config = dict(
    model='class-conditioned image diffusion model',
    dataset='stained colorectal tissue patches (NCT-CRC-HE-100K)',
    train_examples=90422,
    image_size=48,
    horizontal_flip=True,
    conditioning='class',
    arch='unet',
    objective='epsilon',
    cond_dim=128,
    targets=['tissue'],
    num_classes=9,
    cond_dropout=0.2,
    norm='groupnorm',
    activation='gelu',
    weight_standardization=True,
    pixel_unshuffle=2,
    widths=[64, 128, 256],
    blocks_per_level=1,
    scale_shift_norm=False,
    attention=True,
    upsampling='nearest_conv',
    init='torch_default',
    residual_init='none',
    optimizer='soap',
    beta2=0.999,
    lr=0.0017,
    beta1=0.9,
    shampoo_beta=0.999,
    eps=1e-08,
    precondition_frequency=10,
    max_precond_dim=1536,
    merge_dims=False,
    one_sided=False,
    adamw_lr_other_params=0.0007,
    grad_clip=0.5,
    steps=9400,
    batch_size=64,
    epochs=6.7,
    lr_schedule='cosine_restarts',
    final_lr_fraction=0.01,
    warmup_steps=1880,
    weight_decay=0.1,
    adamw_weight_decay_other_params=0,
)
Rows from block 5, named by matrix and row number. Rows with one number belong to one channel. Each number is 128 + 24 x the weight over its row's rms, rounded and kept within 0 to 255. All counts start at 0. Numbers have three digits each. After the name is the row's rms in percent of the matrix's.
# convs0: first 3x3 conv (model.mid.2.convs.0.weight, 256x256x3x3, standardized in use), inputs 72-80, a 3x3 kernel for each
# convs1: second 3x3 conv (model.mid.2.convs.1.weight, 256x256x3x3, standardized in use, transposed), outputs 72-80, a 3x3 kernel for each
convs0.3 086:162134110105122127129114121145140154143136106108102117107100133143173142119104137128119093137183124124120131167149110163145145123156153114081125137163137141160135110139142127118105142117135116149144141173140072177114143173153102137140139110120
convs0.4 083:156138122115118120120090121125119141088117115114111154136128144102126115121158151088072102105116149128099133109121141122161129117099111097158094152136137109086137156128151155118128144118144119115110106119104080098116142138153138152156115132113
convs0.5 097:137104134088122087154094121132128145122122134137137133131113155113201167147168151112106106113134150163122115135119154119217178171141139088089115106193114112048104108137130139126140142132127113109114075092087084102124110121121141131135123127117
convs0.6 085:138059132089098127098121096136140129120123131128120131141109087132086117146121129130092108100098170141139160127147124119155115162121122164133096081190174150124153129120112128101133102104134104085167092061119084058151111084109119098132115092125
convs0.7 048:148141126145147127134136112138133130127120124125121121096086100103088102094088101151160160152163169126146144109111115103110116107112108121137130117126131124126119132144140127134136132140139101091101093083090087083082127123123116117118116127121
convs0.8 091:146125091101109123120124119151116117112134150115105159142113100117125132121112109135134120163145139099108094172121101140111104161129085097097133181134133138132116160111114128172099147121161145147137156162126159117167132140134129157145126109095
convs0.9 123:106103125136116141123133129150150145122101128127126132122129102150142112155149106143152161156180159131130120102138125091157104101135153137163125142168174131145113128131149136126136157151143165090155121148166120141116084108106094113114092104122
convs0.10 093:115098091137121097122167095119112115140137131117137106152147136116118127133098050100134108079177169137157122172128128144162153141175154103140129122221213118191137145161133154143111112142128144073134102098177129128142141162141124128179096112125
convs0.11 076:155088150121034085137099114128125120111124134137139126138121115152125094159123116142144083112149137123110157141153133145138129155092122121144171111190132145136113130127122138114135119125107156113095115128130134105112128133091135124145159126145
convs0.12 071:131145157116101117103082115139139143142142134131149128126104109125088134100134141171131152134117126113089136070056079104111101114100130132129151162190156168144147128121113118120105135131150110119108102077096112082114121110066177115139133092133
convs0.13 086:155145097064163101092137107115148143130124138133125143098124096124165188133141148130083112099125135154137098143113141106096102110136161085153160157149150154132121103110092110138129124149135137127125131157128120075120128154103159133147130133136
convs0.14 112:109091078088203132127175100142130140134128131133126128122100125141141113119130139133150128133170115161129123128162126159131142117123129100079116177189114115114128124133120139125126130151151108102106147174109126149118147127119132175129157143137
convs0.15 091:135135143146124171131166151131127138121109126135128137111091094107163134083137142104106120120120142113127104120110107128132130125113132137165138177206170125191116138142155120122114123119135101100134137104122108120108123122153124142184118119136
convs0.16 083:154150116086076085148136126109133137104146137139163131101109118093153157107117098132092072100098128159163143136057088130119091145148129142141117199215142161118128122127134121144122139125134158117110104150104105093117076157120138156155143087151
convs0.17 111:104148121078114129106141113137135122132159129119121127122149126145129162106133137141171141123141187093100096142143144133120140125123146107164108103132134104120118090129136116136123124125147130110135123141124109147137154173133186169122096087109
convs0.18 098:116109123130103099110074071139119104112144145139121143126113127115125129110167166141133185163153138125105112139104103148152166124119123129156163161162180120163102137149098140118113108131155153175108153134150093069102112101101146125137131113125
convs0.19 107:141117175097146104159100178118114134145133122126105150118101129099122101106140152136180120145157181131091160109154081175127132118131129107151104119186102150124146113134124118156113146138142145122105153127123139148085133122104100132105118115097
convs0.20 100:132164132140134156118135119142125144122105119119127126119106120117143178132137168149132108121118080090096056148103165096110084078073113148179138155135107087094125127110129144127127136144126127153132149176087098106099126168124120151141156146146
convs0.21 099:120087154142130149158105109138098119115106102110137140113150125156145123147161095062079152118129160141130106154123124140154167101135139118133080131151158133184098140124110122115111124123102155098090172146122157083130141141149175118141182114119
convs0.22 093:130162137131098131108100115136110136132106150149120147150136138104144096138129126148130164097084142091078129117132166122111113117136112151112137114162103103125125139095110120135107128146126116125162144165153152120144110115136153135140118122149
convs0.23 138:127172103104121155102097152133119125133133121131129129129124154151150122140142121118132113119123121116118148144134114172110114151147109128109150135167139157104122130136141150137107126122121156129139132156115130137154121125077123094150141109105
convs0.24 103:151068155100131145108121078104109136136134144142133151129123109132170109108113119118147110138161164102119113129160082148128112120151116110131154145168145174168130129163132127144121131100145108077168153160118133143093152131120131137141117117138
convs0.25 067:122129110131145133130138130139125121139121123137124129116111124113109103120111120101119127122148127110127126082099086101102095106098085115124134122134130105120114137133140144143142141147154102096091110103094105102102163184178147169176133151139
convs0.26 122:150134114107150121081117092153106141157136149125118083073125104104155115160169094134113084158157114130155123149137102123131120170140129132101087126152144121102102109148118160097122136093124124118139092111151105146174110140127166125132129125103
convs0.27 091:094088138051083126097093115125115129129123124151134141152101104116120124109160114166193178140132140090078073120138144142127135127124146149150090134088124111090123126120119101132152100113130125116179128133084142137131166184143144110142134111089
convs0.28 082:147072177107097162075098172127150126153146090140155106123136105139106121084069114093149134144103144145106135145095130120160132136136148102114138122137068099128119112134111143112142121112144154127121178098105140116084140098121170098113098087101
convs0.29 089:113143140122130156122108112118131113142138118116129102109109152086118161152123118127134144106107142105124130109144086125134148116141103167173172150158169130109137093109115108149097140100104151171143108111153075129104086161152125119145104145143
convs0.30 105:120163141101158113184050112148121137131107113106130156155133133121116108099112143099186098144135114128094166144140113132139099154120096164157084173151106123092106133117139100121111144133119127094128106098129082153102129136100116129124120162110
convs0.31 088:123101109096100131166121092116119133129130127128128123133136139141137121134123124064063123119113170165198168137112115116126145176188176146107144125144174206186173133126130124124111135120126111100067131119108129094132121101092132119134152114145
convs0.32 092:143169132119093070113101118163125117150139100112144122066110086115116129112126119096132077155133166123115109132134119148141110110131110106125093157149091165155152149107159143128154107133119164165185129128139113148096123124114098144143171131177
convs0.33 061:111115094109108128087068045129127129134135143132134151155102132096106113133144147123111116144131122124135126122118100115152116111137098083104131135131138123136158141114121162158129147143131137102131099076099112102109150170176153188168132137153
convs0.34 106:127149131125110129110139154108147140119128138111104130128131090138184160123127139190172185119152169129113106126118144136143133093137159113099142115096109083141129109153155167117100137107104110122161116139092114101150103122114126091111143091119
convs0.35 102:143143105081152142122145144140134128114104128114142141125138140150120153132180151125098139123131168135117121120121142126150101139083131129141179146111142108103136144134135136124125099108110108147099104157110101106135116147106086154121156108103
convs0.36 129:123126121098122092109125153131137138116120155104143114149128139116128138151110075164156182177130168136092092106143129134158143120135115083160165109182158100142117136134122118134157106129112118069160143124139102133150160107120116129128123096115
convs0.37 096:154090138103118118136143104157126144136111154119129142129120117074130115166158131108086124177187133105136180130097134118130136119128111120081147099150154119159139166129136165107150091081131116074124178111135135109112127125132124145169145130113
convs0.38 092:155130137162121131097152155119131133119108135103101136119127127096148149114159137093130117086117125079109143113111127117170130127132121147124129180119154118083105092155116114152133111103144098146126126145093085102123131175125119127149141117157
convs0.39 087:153132140120063097120106072134148141145115156120124108129146096144157098157147107154157140150099138116099081122132139093119174138142144162145110162184136142092122111145109129121120117116103181160153149123104101111139137171151088091114134110089
convs0.40 078:127111106100082139152114118111155097133123111120144126150110115129115126104158121109136111149161128108127113157143127108133115101125094147138125148139153158097112128129112105116141123155149142134112165183110148155143146134171154153176121145171
convs0.41 093:123146121131118098163122120142124120156149116125136132110128101117161148146136147137131116116124102108097116142121143125145165105092167134161080139158201119130165126155145140135128126106139145182116173159135134147133138167145145137135164161156
convs0.42 098:111089134104098081109089111124135138119143144120132129131124098131174122122151128133113102140140115109083121178166130122141112136075112140118123190166150173139162119131122130108121126151137127132162124129102120162152115096116154163141142172153
convs0.43 079:092093144118137117074083136109161139150141132137173129125148146141148136115122117100126107132157154118124123148136126130145112095119126110103141119198089135092112101119149115138145140155181129100087104133136089086085118113143163115148125091116
convs0.44 083:126144108091133122116106088107107143129119139159179150142118105175127127124130161107074080130124096153143158145117120142157139174090139145146143140143159149144137107139112115110135155145143118125094108115160077160117115101080143132157139138142
convs0.45 090:209125102110073150108098157130118130128130147143152134140149146105153131148183134133146125145152174173137140164129136143155174148131141098191096123129108110120072108151115127139126139116128118123145110101146086069134130174140129141140130116123
convs0.46 102:152110153140101097149121137131130130122119127127127133107120065116155081142167157146167149119098101138098095139146120141165144124106089150186131139154082152083114137145127129139115123115119126161179129123156143080114110146161097173149110119129
convs0.47 096:133080113112075136100084083134145138145131141141124134145119125142085119102132135138106127110096122091086113130136135142183152111160092133148103108136123134135083151141131144139129123146154139127145128138132105114125144095124146111126119078131
convs0.48 091:111116116148126121106102098109149119145119148127141147122084126145104173168168154090093113108163135157178165097104135103159124114145147086111174146154119137141154114132111116144149114119100127060107132121117135140138163143115127149130150148113
convs0.49 106:144129167104137180166138116096102144103141140106125144140151120160123138150134125099080135106107119125149108146168102132109161153107131108120112140147135100123068118106122118123141086102119113105132118169122132110147143177149133142155121152115
convs0.50 105:133130128116147111080114168134136135120100146135137144130147152081158161095127149091131122093137160118116152142130132136132180143121135100082114106149110093086121130131154128121140124140132142140089159132124102132132147139129105105126116112122
convs0.51 112:140119107146076111136104090132128131135137132140134138126141146118122133118152136107115115109114149132129132134144134103175140107145106163138113118136141118137138116117125130135119119132154064123117046135099091107117121101130144086146100119123
convs0.52 092:093090095107080108097082099136128154127125131119136144117135124118110134134152136110107111117114163127102146134119134116134134148144096101139117124165151119082161104117123110141129136131152099125146100085100137096099129108111117086118136132102
convs0.53 090:116137150110114098111118118135141147129137138140133124114116111113121127134138134107125124091106123136131126131106118137148134129117127121147102131138120117158137120109103126107123133122126138112127101100071116136120060051070144131128131162129
convs0.54 093:115125122125135136095111125109112134099116130119113104153133110127159136122163140115134118102143147126126116128143132153152138109091130136125103188149118132124101107126146114139117132123154082111120132112108098115135146141142145114150137104127
convs0.55 093:113087106094096113104137111134134129119115108160143133101150085122126149139138140128071139083089127117123127138109101198158086130099078147151093177153111161112098137136114130123122120133133111118163104095114094069099136135166113102135109125142
convs0.56 113:144114154147137127147151127135121148139115137142142133122165138081151150106115130114094107112134130157119136141118160123123103125063101107143085106227116149098140122128142130134125143141157119131129151089145154133123088088098078113120153108139
convs0.57 101:156152142123106084129133104120128154129125135121127132160137125116169113112123113132155085170184142166112105127140109116184157116128135135103131167188134155109144133119125135102116128145131105114101149223116111128097102093059116156142160187118
convs0.58 120:171098110118143126165125168108096134120125145120122129112105119134147105149126194171089085121149159132112167128129112089145133131132191126155114126158116104104140097134118147100148129138115126113105152157141139161097162126106120117113148149154
convs0.59 101:147109130144141181095102126131144146131117121130118118147152148100091111133163141101138109134124127115109111110175147113169119115122106091120130117159164114126119155116151120143171134130129120050074138141095117089098137144159142161156119073162
convs0.60 085:122120141161163106161111105109165131114134129108110175136116125084149133157106101107109135114173138144169132141140136150187104136176155126165127128130088128132126168103134159148110118090103095065149149096134108106154083075095103069099122151123
convs0.61 096:139143111077175138152139109131131116143120144136120134119145131133187126141138113110130107152174146146105156141113131132123124115141136116123124139177155099124146119137166120133155114133128106105138135191127095132160134157082142128148133079110
convs0.62 094:139098137067105168123118117129111106119120115076111128094118133137185141136149124110133084099183141128062051141117118119126131180187097102127113122197116126137078120113146108132120119138144133134140129143153118107124165167144121122133144145123
convs0.63 102:161119133085101089165140072112103126127143148131124123108105148126174163155198114147166090163165134116148087129139124129138122069131148149111104175156156163071090112107142129124106122129100106150102114161143097121109137181147104159155131145167
convs0.64 075:130141138123182139168130091159110123115117150133140151123108143115147164118130163099166107170163087170178134102121119114164132112145138138107159120114093140094173132149120104161115145115131083158147130117125110146093137103116123091081108106139
convs0.65 083:111080154112112106147094120119151129141123130139148164156121109117130140141127176129154111135136101135158177123093100111111124109154103143118149142154109098136159145122127115160154133134127066130146080141185107174120093092067106091125121146149
convs0.66 054:097118159120120130124100150153150136135138126136140115151083128101098125123118161120142124138147124126096094093071092118124117179113114111112151089158134175185094125130150150146126139109122075102130070092097122121114132152159117127103172116142
convs0.67 090:103104072169143141153122075102160106116125158135133163136161144148131149145109149144158131106149138144185171110092143113154085131144128148089137114123147137113125116125145140103103099115109120141128119111150153159136070100143112105154121154164
convs0.68 068:137154134138137164142137133105114124152131137129155118131145132112132141113061080108153127092133098095138116127123112115074098133109171142102095148089114165186129111131138118120143143126120150151183090172149084145112113103135096105133144147107
convs0.69 097:143157132154193161141122180111110115115109118146128117137115144147156114127104105070110110136152108161177180097138143094161149089147138147139129139136162133150180157138150130171155138136139155135100167152136172168105164105110117118115169149162
convs0.70 109:097145137099141113104115103132143147118115128118129123103109135146114102141122182178131090163114090136122098109118106110119155119141106129144140118128127116065150105106107126135107141141122098141134139144152103180073137130141139142113112098155
convs0.71 070:118112104073152119094099083138130123128126131138139142150125143143148143145151139094112102122140165105125136138113150150144098142155138140098122128106121109113103132116130126100128127110104080081095078116078112135096117143115143143144161171163
convs0.72 082:140125147088146104113117102142112137119149143157122162111120123107142144137121166173157156163143127139117174127145079121139112105133165156088093180089115176156155117148162109168129150114119153157076098141117132166113094103101126099098164135090
convs0.73 101:118133108132140133152102136153095106094119144123153147176133164149122128132131141154133113144137091129127143108131091143109112097126119146126074111085148127138119128095127090156138121110117113144105127099096134132135146108113119127150139132138
convs0.74 080:160175161154152139136133132131146128125130129147141139105096127099082105116101127080074092129092100084115096062114115106135130132155145098116115139130122143125123133127147139126158127127133114120114111138085121151074132111122134109118122113125
convs0.75 085:122149112128143149128111149129144129145150146156131159132101094099137167142153160160161104133120090108125150131100093125139108079100133147096085178103119083081118130155150140137141138130134138126155077133127090116117096143138105158140111133130
convs0.76 082:129102083109178140147114091130114158123095125116119121113151117130111166139111099111097151106133111135153140124122118120137104124184169102097121119092120105159144147125118152130108094129118118112139105173123120134140062102112132135141128126136
convs0.77 080:096118102159138107161116089148114115130103140162143154137137166133155173151160171144137158102158114117113084115119112130114121108117122138127120115111095137130159128137117104095148114126142132104126122093149167150153113131129115151139135144111
convs0.78 087:110125054085147141121142117133108137105107133117091123137126114115119167058161143132118074166158131108128141046101120117186137117128112093129104171150121130128133104094134114111137138138110109131124113194139085155131140179129100133158129119153
convs0.79 077:118133104154147130142164108147134137131132150130138136160122134155148141162145156138143154133160098151094086130140112182189152135162123118118120119117098113098097138124129119131130109116124126106131118165171088136123111136143121137147094121138
convs1.3 088:126120124117111134144119120148127099130112090112118117108155122131143109125118056125107090107105058104104093125141114105131107155119129131123146102130137154161151160135141126112095123138126159119152151098126134142149134146139108165118119113148
convs1.4 079:128109115135096105140130117148179170125129122111137145127108152121123163105130145126122111111071105117122149108105147135121137122099142117113130130133126112111152152154131097070148128112093124151162137102149124126122154115134114140152104081111
convs1.5 100:133120122074093092115123140157106134147115136135091154100126088152112131117097102150147155122090105102156119131154109123078136114125104154143152113085115169116114094116098129135099107085133154156129167156175121150121140126133098102144129126128
convs1.6 092:135119135104127136136138117143109112170136110128121126169138110143116120132127119127125114163088159170114171109097122159098140135104120136117137108074165141113154097126172161120120123117167088130119110166142105151127142108123112143121115127078
convs1.7 067:130120113123137129127120130131122138147127152128146147147132131118100134148127148135111081165173149105139112134130119139145128108138127128130144145147146141129127130114155115166155116086079125138115132129122116125122121145110142101126132130134
convs1.8 077:143126126129111134130161108118157134149151124166150112098144122085121125127126126109132103118136109113103127176115144137138148147107100119133148136162131118148165127121137119129104134075070118128117131141119137135140120112101155159124114133131
convs1.9 092:128124102093117090099120100098123138102129114162117145162130134166131126138112126104127140131127100145121145108154131164137164137140115131107106105116113141119121128112145112120087144107155123110124102104106135123118133140114122096132099110138
convs1.10 083:154105117121134138097100133106110094152137136141119112123144107127132125123129131192173124135094113134081100154114132129101154162115124152145149092146141138134137137153106093123108167094111133103136095115150105136139099171151136152136085110132
convs1.11 081:109116140131121122101106114137142130147119110147156127119132147117133135113125103108123113114123126137135120095135137145129131150129133146121152152090169138119136111100121131162119119155103120133140117090108126123114111183098139184128123116112
convs1.12 072:110108140141161144118143128148106144138122099151131102129099116095121146094103115113126113159131115126131138142130146142133119130153130108119150147150136128153106113120133111093097176100097103126123103105121117139118117133162108120153119145135
convs1.13 079:133136139132102147134142108117158164120140131123147138111123120143151125134155142119118121166137158146142114130137162154131145142113117126170118122148126129111160102103187090118120161113113145129117128092114132124112134134177136178148124124129
convs1.14 123:129133150109129149127116126149141145123144155128069077100124128170172125139141125132124132093075114136184191149171150090117130127089103118118121110102111129163145161160117111112106121139104144121130134112119121109118132128107183143124146147113
convs1.15 129:141199164156195145148160145133136143119096149136098131093119107120111092125103103125136133123134139164164106120101139091132144121141123127109125115148144144126107105124150104113120109159145165142116158162122147143121101080151143124155131108126
convs1.16 084:136141116129138121147130122147147113134148142147153155107139124118128125127126117090094102137093143105143115135106111111115120117150098150121141155136143138162156127182139141129127098171149149111107169136137153145097125122084130139135118087135
convs1.17 106:114115145112121108104101122153145146175142120140134131128154127137197117149148120100095095098107127116106098168153164172147108142123142113107122129135133158100141128120118106121093105120121155148160139093137158157129112145156125122117126105129
convs1.18 088:132122093114085118133108126105147130117145135144156151131136134150102127147113102123141136104087091074135090165138096138136134146153149149136142125133101105111150101110127127135137123121198169122151133105102148129122125150168108114107155128152
convs1.19 095:133167142154097107117122087128101113118102112120145137125184123198194075142117135125151124085159114135100098124142129109126097135099180132144138147138124111084143104128132108077174162161122146157121112129126140118139152135152159121131094120117
convs1.20 096:154143151148141152121098128134139118113098097120136142127115146115167140141141129130121113167131106160122158126150161127139127113111130116150170135134135133119117123149095157093135132105105136121150135094108137106144121091123133103143123101122
convs1.21 091:134148095114131133119151122107116108165129108158114121131099091127106149110128127153138120149121129143173136125105149102135132148119107155091105124089085141099127137149110140123129137152134147132114102117083121129143148120125115137125131127095
convs1.22 081:136156126110115145129115121111127125122127146146133113157130138133130146126120103134126122165140113090115086143143131141111137139144128127141147131102114131114149079083119164132140176101132142124120132099139136138161135134135100125118139158156
convs1.23 175:130150153128100146132119123154159127114049106167143095129122116169106116143117111117110125161135140128176135139163147102130115139102114125131145144133126087081132139145107143126142101105135165160158100107115124076142126107134161159150099169147
convs1.24 091:119088127097109148089137080115100100094104096093097096103134118158156137102150119121118124101148141124125119133125142146144125127099159129094144116149118122125137092161146143123141121133128152153141126091104108134153118151151097139110109129161
convs1.25 076:136137140138164136141162139123138128154149184127164160158153127109145132130140118087144136114128140125135125134138132140135141104128143126116106141124147133111103153127093118177136124130158119138124118143125122125130106118150101129154151146106
convs1.26 086:124120126112120154150167147141145128123171147128143140133117135153149166140135168140130157149159137186120140132125108094144146142135126126135098151114141148127123193117150154182114145083106136127115128131123130128102146111092133093094129126114
convs1.27 080:157143133104128155101150139130126116098145149135145163125139155151175116172171171123152143149126150106084109141135116127098125154092100141136104133161121148115097164123123130127154107131147122128157162140158147152137124137085127142097128090118
convs1.28 077:159131143110125111122145110125137171153126161149132145109147100152176133160086081113086127106112136133126137161167143115133154114139149144105130138110175112145144110157119129077157076122104127130118105130145137167126110112123131155126102166128
convs1.29 086:129149167125122137128109115129123132106134117157103135136121120119150158137147124162128122120174147134098127131102132110136155148108145114142103128137120152122098105120113126152110115171146120097145116124106109102113126132166122107139113090143
convs1.30 088:123156110130123148169166142133130124146133148115165151095091158157130113149160109132139123132125132135103162169168132173131119135142159100149123135164102136123152118156088108131168080123151144117149126121132127125102132138122127155150132103146
convs1.31 112:124125125104109147109118115133107126123124090110112089110098124134128121071132125109101154111109159136109140097099108132168108138140128120085130112099100152131134124128127105095121153165146100135114069110112141136122093114117127128138114103129
convs1.32 077:138167158132127136138138125110151131121126093143129108156155141136120131113115136111147134106149150165158123125115129130156126141112131109119129130136121120130141137123149120163152121156092145151136136131144120127125116112120122154152143140168
convs1.33 077:108131151154185165120119117171152143180186161153147158153137162137115106130132132112158114149150131103157118145146159128139115101149124128137134134160151098124110157165114109129149153131120131134134117121103110110114135116140114135154175143102
convs1.34 084:108112149138128125155092126096112159086095134107084103140126129118119133154152137130162162168163173115114102120130128153114130110128184112103144147146100116141156131132160090139121147118143109137138148126132129113141154157147127143137076105130
convs1.35 111:111112158146106165128121154124120132131128159139117143138108127136136113117130101131145140147102119120114136134149128145128124122107129131128148137144130112114149142139131124144100165166120128133129163114123177137130134160134103109094107127133
convs1.36 094:114119120110098160096133126087144123115115115147135121142146140147136094154154107135138122104126145112099143124106099117102101120114152149154124162088115148115118119128118063101123142086110120152152121109136118152140129139120110121157125127104
convs1.37 086:144128120144143148129166128125128110094116119138086110115143142127118159091097102085116108120127086144153148118162151121109136096127128132130143126154129127152133118165136137083107122077147125139140132142112147133122104135124085137144114097110
convs1.38 084:123102157124102119153124136118152148101106129122107138139103101159156150173137115129101108141129121144123136143166123154103110110128117124144122090139114109136141103117116109108109116082135095112135150096139137131117100118132105124146130125156
convs1.39 090:143131144111150146122109126110167126109139122113101125097144135125154154171136144154111134140164120128116113162137124115132141139145134114136115130117117123149087135105121125133144163118106121146103105113088084116104127138131145136148123094118
convs1.40 077:145143127136149153132130138126105106096134136137126125119153172126136113141115128117108147143101124147156160120129154100121119133130108157147085139110101157141129140146110094094108152134064141109124137112120144156125099129143107081143132129112
convs1.41 091:117132140113121137116134150111113138109099118108122129142109148134090125133155106166151144176106108145149135112162123092110123114111089148110161129140146152111121117109168146168128120129141141114137107133105112097119110130130169162121135170158
convs1.42 113:134135134133152124134133136128130147106093118106071121168122134156118132124082124158111148120099126141146149123092122116064096129123134137104146090066122127074144125148133119143117135127102116148128124132118121158125102101132126104124130107113
convs1.43 080:148169172137120143152144157174121134154081100122126126142125133094171146082104107125105099130096112162182170114087128144085116130124119137123154159114140121150138098170172129132084152114116144166166132149130151147128141103147111129128116119115
convs1.44 081:156176154154158159142148148104109140128096114107098142079127145125139120090139084168132118174137171174177158097164139122117119156115142117112104100125113113145096143094118143155116103156132098104113119114099115129097133123105144143144133127119
convs1.45 087:105167153090138150142104086124143105140165135169148121137130139156106179139146123092102073100128118131068078138106122126091131143117131165153127149111138130094127123101154138097151147093153140112161094123164097140146141162103124100095094129129
convs1.46 105:106144128148193124134133117137143106095117075120131110126145135163116106201135147186174138116131161076102087163155159110081100149098079137146123154145127109075083144124140143125166097090086118151144101112126136078113162111127186117108100127119
convs1.47 118:148166139116116099107122102106144148119130154107122135112142134155135148098093122122126122142128114103133107108082118109101123137137153104115137124132153158149142105136113117091145094118144137160144146147171169165131120110102121117105102138121
convs1.48 088:123145141121122159144146124117172150118128130145138140096103102098124126146158102142147129077079170093156134134104120119117117134165152157167128136136122107172164099116087100137119131142162147132126130120138109175150114108130108135177156087096
convs1.49 092:117152129085117183122154154136123111128148099110144131112124120156143126133136118137144159151150129110202137144129117109162122150086114172149113108131139116123146121105133112123117116198111114115113136126098124144103155133168133160136135120135
convs1.50 095:109131123124106073118119110118154154106086114114125143143142121179144137112115111075124071105082114124143104122122095154164147136143146137105114145143108159139130086119110090063147108156151114126123123124148145153119133133144113179134158125143
convs1.51 158:135151156144056142143114114132159087102139130122146138082079115164107142157105143119128150112087131131135120135130107159138124139144148116137128122147117129156132171176101097118130095107131156137099148154093155114095105097138130102132127133128
convs1.52 083:144152123119118145155125145101120129122104107095108084096104102098151132105111081131146094119124159136118147114118128125144148129122141092138146082145114122126117119076102128131071146116149117153121154160146136125117153099113130136123141157113
convs1.53 091:120107130155133137153142128148139119143131120137135138112127095122146123134113110112125143154165115097122127106133133146119138134123136125113138103122131118131141135129100138093157144123091131150125125135130121149126088102146109113121172127120
convs1.54 085:132140128112118129148129136140127131116135126103147140104101142135131125119123106154151119142124159150137175144154123116140129119140159132137146151129116142163131134154142155138081124100111137140143152117141148119122121120120088122108118109147
convs1.55 087:141113138121126112148126100158133126115115108154123124117121141162102136141141139135153113149131129131087133112122132156127109157107146117140137125127110121092123136118122095130116121158152125126144123131136140115136141108142134101088111122151
convs1.56 107:125119118108136133122155117127130158113124152145128162118113094139142112100137106143107127117119159158173168132106139131142146147116114123094129133107126154124121097170157094188137135154177115134116126115110111130112106133125122163133126159159
convs1.57 096:132093115123126117103117120138084110138143115146162135100112141104156119143131081144139122085078068155118112126164132137108138144127150137108144118127161138153147134148153149087167117108112131123131119064123142134165140114128146137112157172146
convs1.58 104:153140131151117156147164116108120177106114155090124125055092119147161095105115111085114139133149157186155111083181152133098134105106103106116112119147149162123105109110109117140146155103130156130128137118114131134122090149118144150129133100102
convs1.59 140:125119121132167143106126105139122114140130129150153133149111124168134109132151127121100081117141117153161131139167143082135144098092114113131172123111129143100110139124170140078131134124126126136116108093097127125090123132114142148143122126146
convs1.60 075:146106104128113138126137115140136130155127120167159140115163117130171123155123110135112137098120133089124138150132115155099104112102117132139135136148125138121128075145115121158103087087145131162150133129146108144138119113120148127138143154168
convs1.61 104:136174146128117146144132110102096126127118175145140112105122129143134162140085098146112103114112125114124117133118150147144126130134128106122140118176156112158154143148164116124136157145175148131120157110102129128138124148134125169156139104111
convs1.62 085:142118130108160142168161120128103153150142135149089111108142119111120142109157136148135112104106120164149110161107102130124148136113091126130116100112154117118135139151163094106121163152164121137114120137111148136089120126161099173166159129149
convs1.63 094:151136116129133166120114099098118114106134129121157141140113132127115100132109115139101082119102130109074134153137151113125098148108113169144123104113127140149124161136130141133128148139129148126146130091131169114111128099128146158158138101151
convs1.64 076:124145119121119149141115137130117150144158136146127151100119141108170168121130172122138123131082096123140125133120112111146114107123115123131097118124134120147138125133125125158160120123129154132128166130122144098142109134116125117114152115102
convs1.65 081:122168122119125134138148124130127144157128096160169154083126132120119143128116111125131103151164128119144134107122119112143148138137161095124148135122123120145129110123107125153097127126162123140104090143139110118131120113133112146107131120136
convs1.66 074:119124126110132143151154148174160136139143159151155166117127084125109141150117122090129130126103110127132143114154128122111151114130148157149141123161158131149169122176139167154142138128073131145132130172153132155124150140119153133117139132119
convs1.67 076:122118129132143092160150129138109151120143111128106123098126143148131132109120092146123118156137161144160134114128130126135140134153119133129098105125109141156141122137160128169109132140109146126104102147115116112106133089127095106109129103165
convs1.68 079:138129141129124128109104121130119141134120152107115129147140157107115140127084112112136116192152124144098106119129156122139139155138122131135096130164116150124114139142088147107102108146140115124121139105110096118116141153101157147115137151166
convs1.69 084:122132083115119103125114134109138127104101100107101121151169145132155142089109143139142116124169168125170156145162168145134154168151159121129135103130128146122127143138109169112147113141160140157132131156133129142133090124135135123141112119125
convs1.70 090:135152150142123144135121150154140114141141111126127152100133132141160149113121134134131181133155150098102085104113143125144118122102146111113135131124127132126131136107161133159138139078116138145131125150130114084121082115110118126117141133111
convs1.71 081:135125146139127154152148162125115142130127129122115135099144150090110103093104133146142119121177129090100134113102126153130150112146127124138130129142135117128149156086159088115124117094105123133110114125115127136107142176140109145136168111121
convs1.72 079:125126136161101140132133123129118114118122114142141160133122110145085117120110107130109096136134136102129063113106096129148126134145155159145136118137112114142128178169095094098096152141104145122131121147151132122112144114166136142126122134157
convs1.73 089:109157106120141126125145154096126110147144129139142149106129124122132114120125108137181149142151147122097143138119143157148154155113132115077100138150143151137107172184157149161162113105144104122127129145131130106121123152121093099110121144144
convs1.74 088:102120112107130139108139146142139144123135136117106139130160126146161141110129101149111101126100141115121140123123143146132124127164137120122140149131134113135119148114137138099116097157145135134123160159139139109132129143134145101106134092162
convs1.75 088:131149154125121109123128135170103165159136117123120156130116089113098124112103117122151133144131163102116112115149152120115141145094166110120154105148109139141116096124131131118135130147142127154136138146141124145115114119155120055162098109139
convs1.76 077:162137107133114160175167152130108124145147138165127134153114110155108122133100117142125135156150142121132121121085139140153156177147140116092121128133129107124129106101146139133140111126136142110102158128110164111125132111156128103144107128130
convs1.77 079:124124121131097093109126114169108125129094107137120109102135109133104114138141164169116137189126139121099122139095115119137102119127121123114114158118134173121168164116110143077130138159115158116101129159124147140124138109134128078124109103120
convs1.78 083:142099142110121148158144135101140153092145145120132163135113155117129129129114131136146164117102102138145176136160167112115150142149170106091107090078074130131123094126123125141182127112164120137119133089116149102123109093127124084137106152134
convs1.79 088:131119114120075106148130136115101127124100131121107118117159079142131128111159142092124095118136097121168142129136123108165146128129146167160142123116130137120140136082126130134144146162111136138147133151165139156156151130155091077100131144155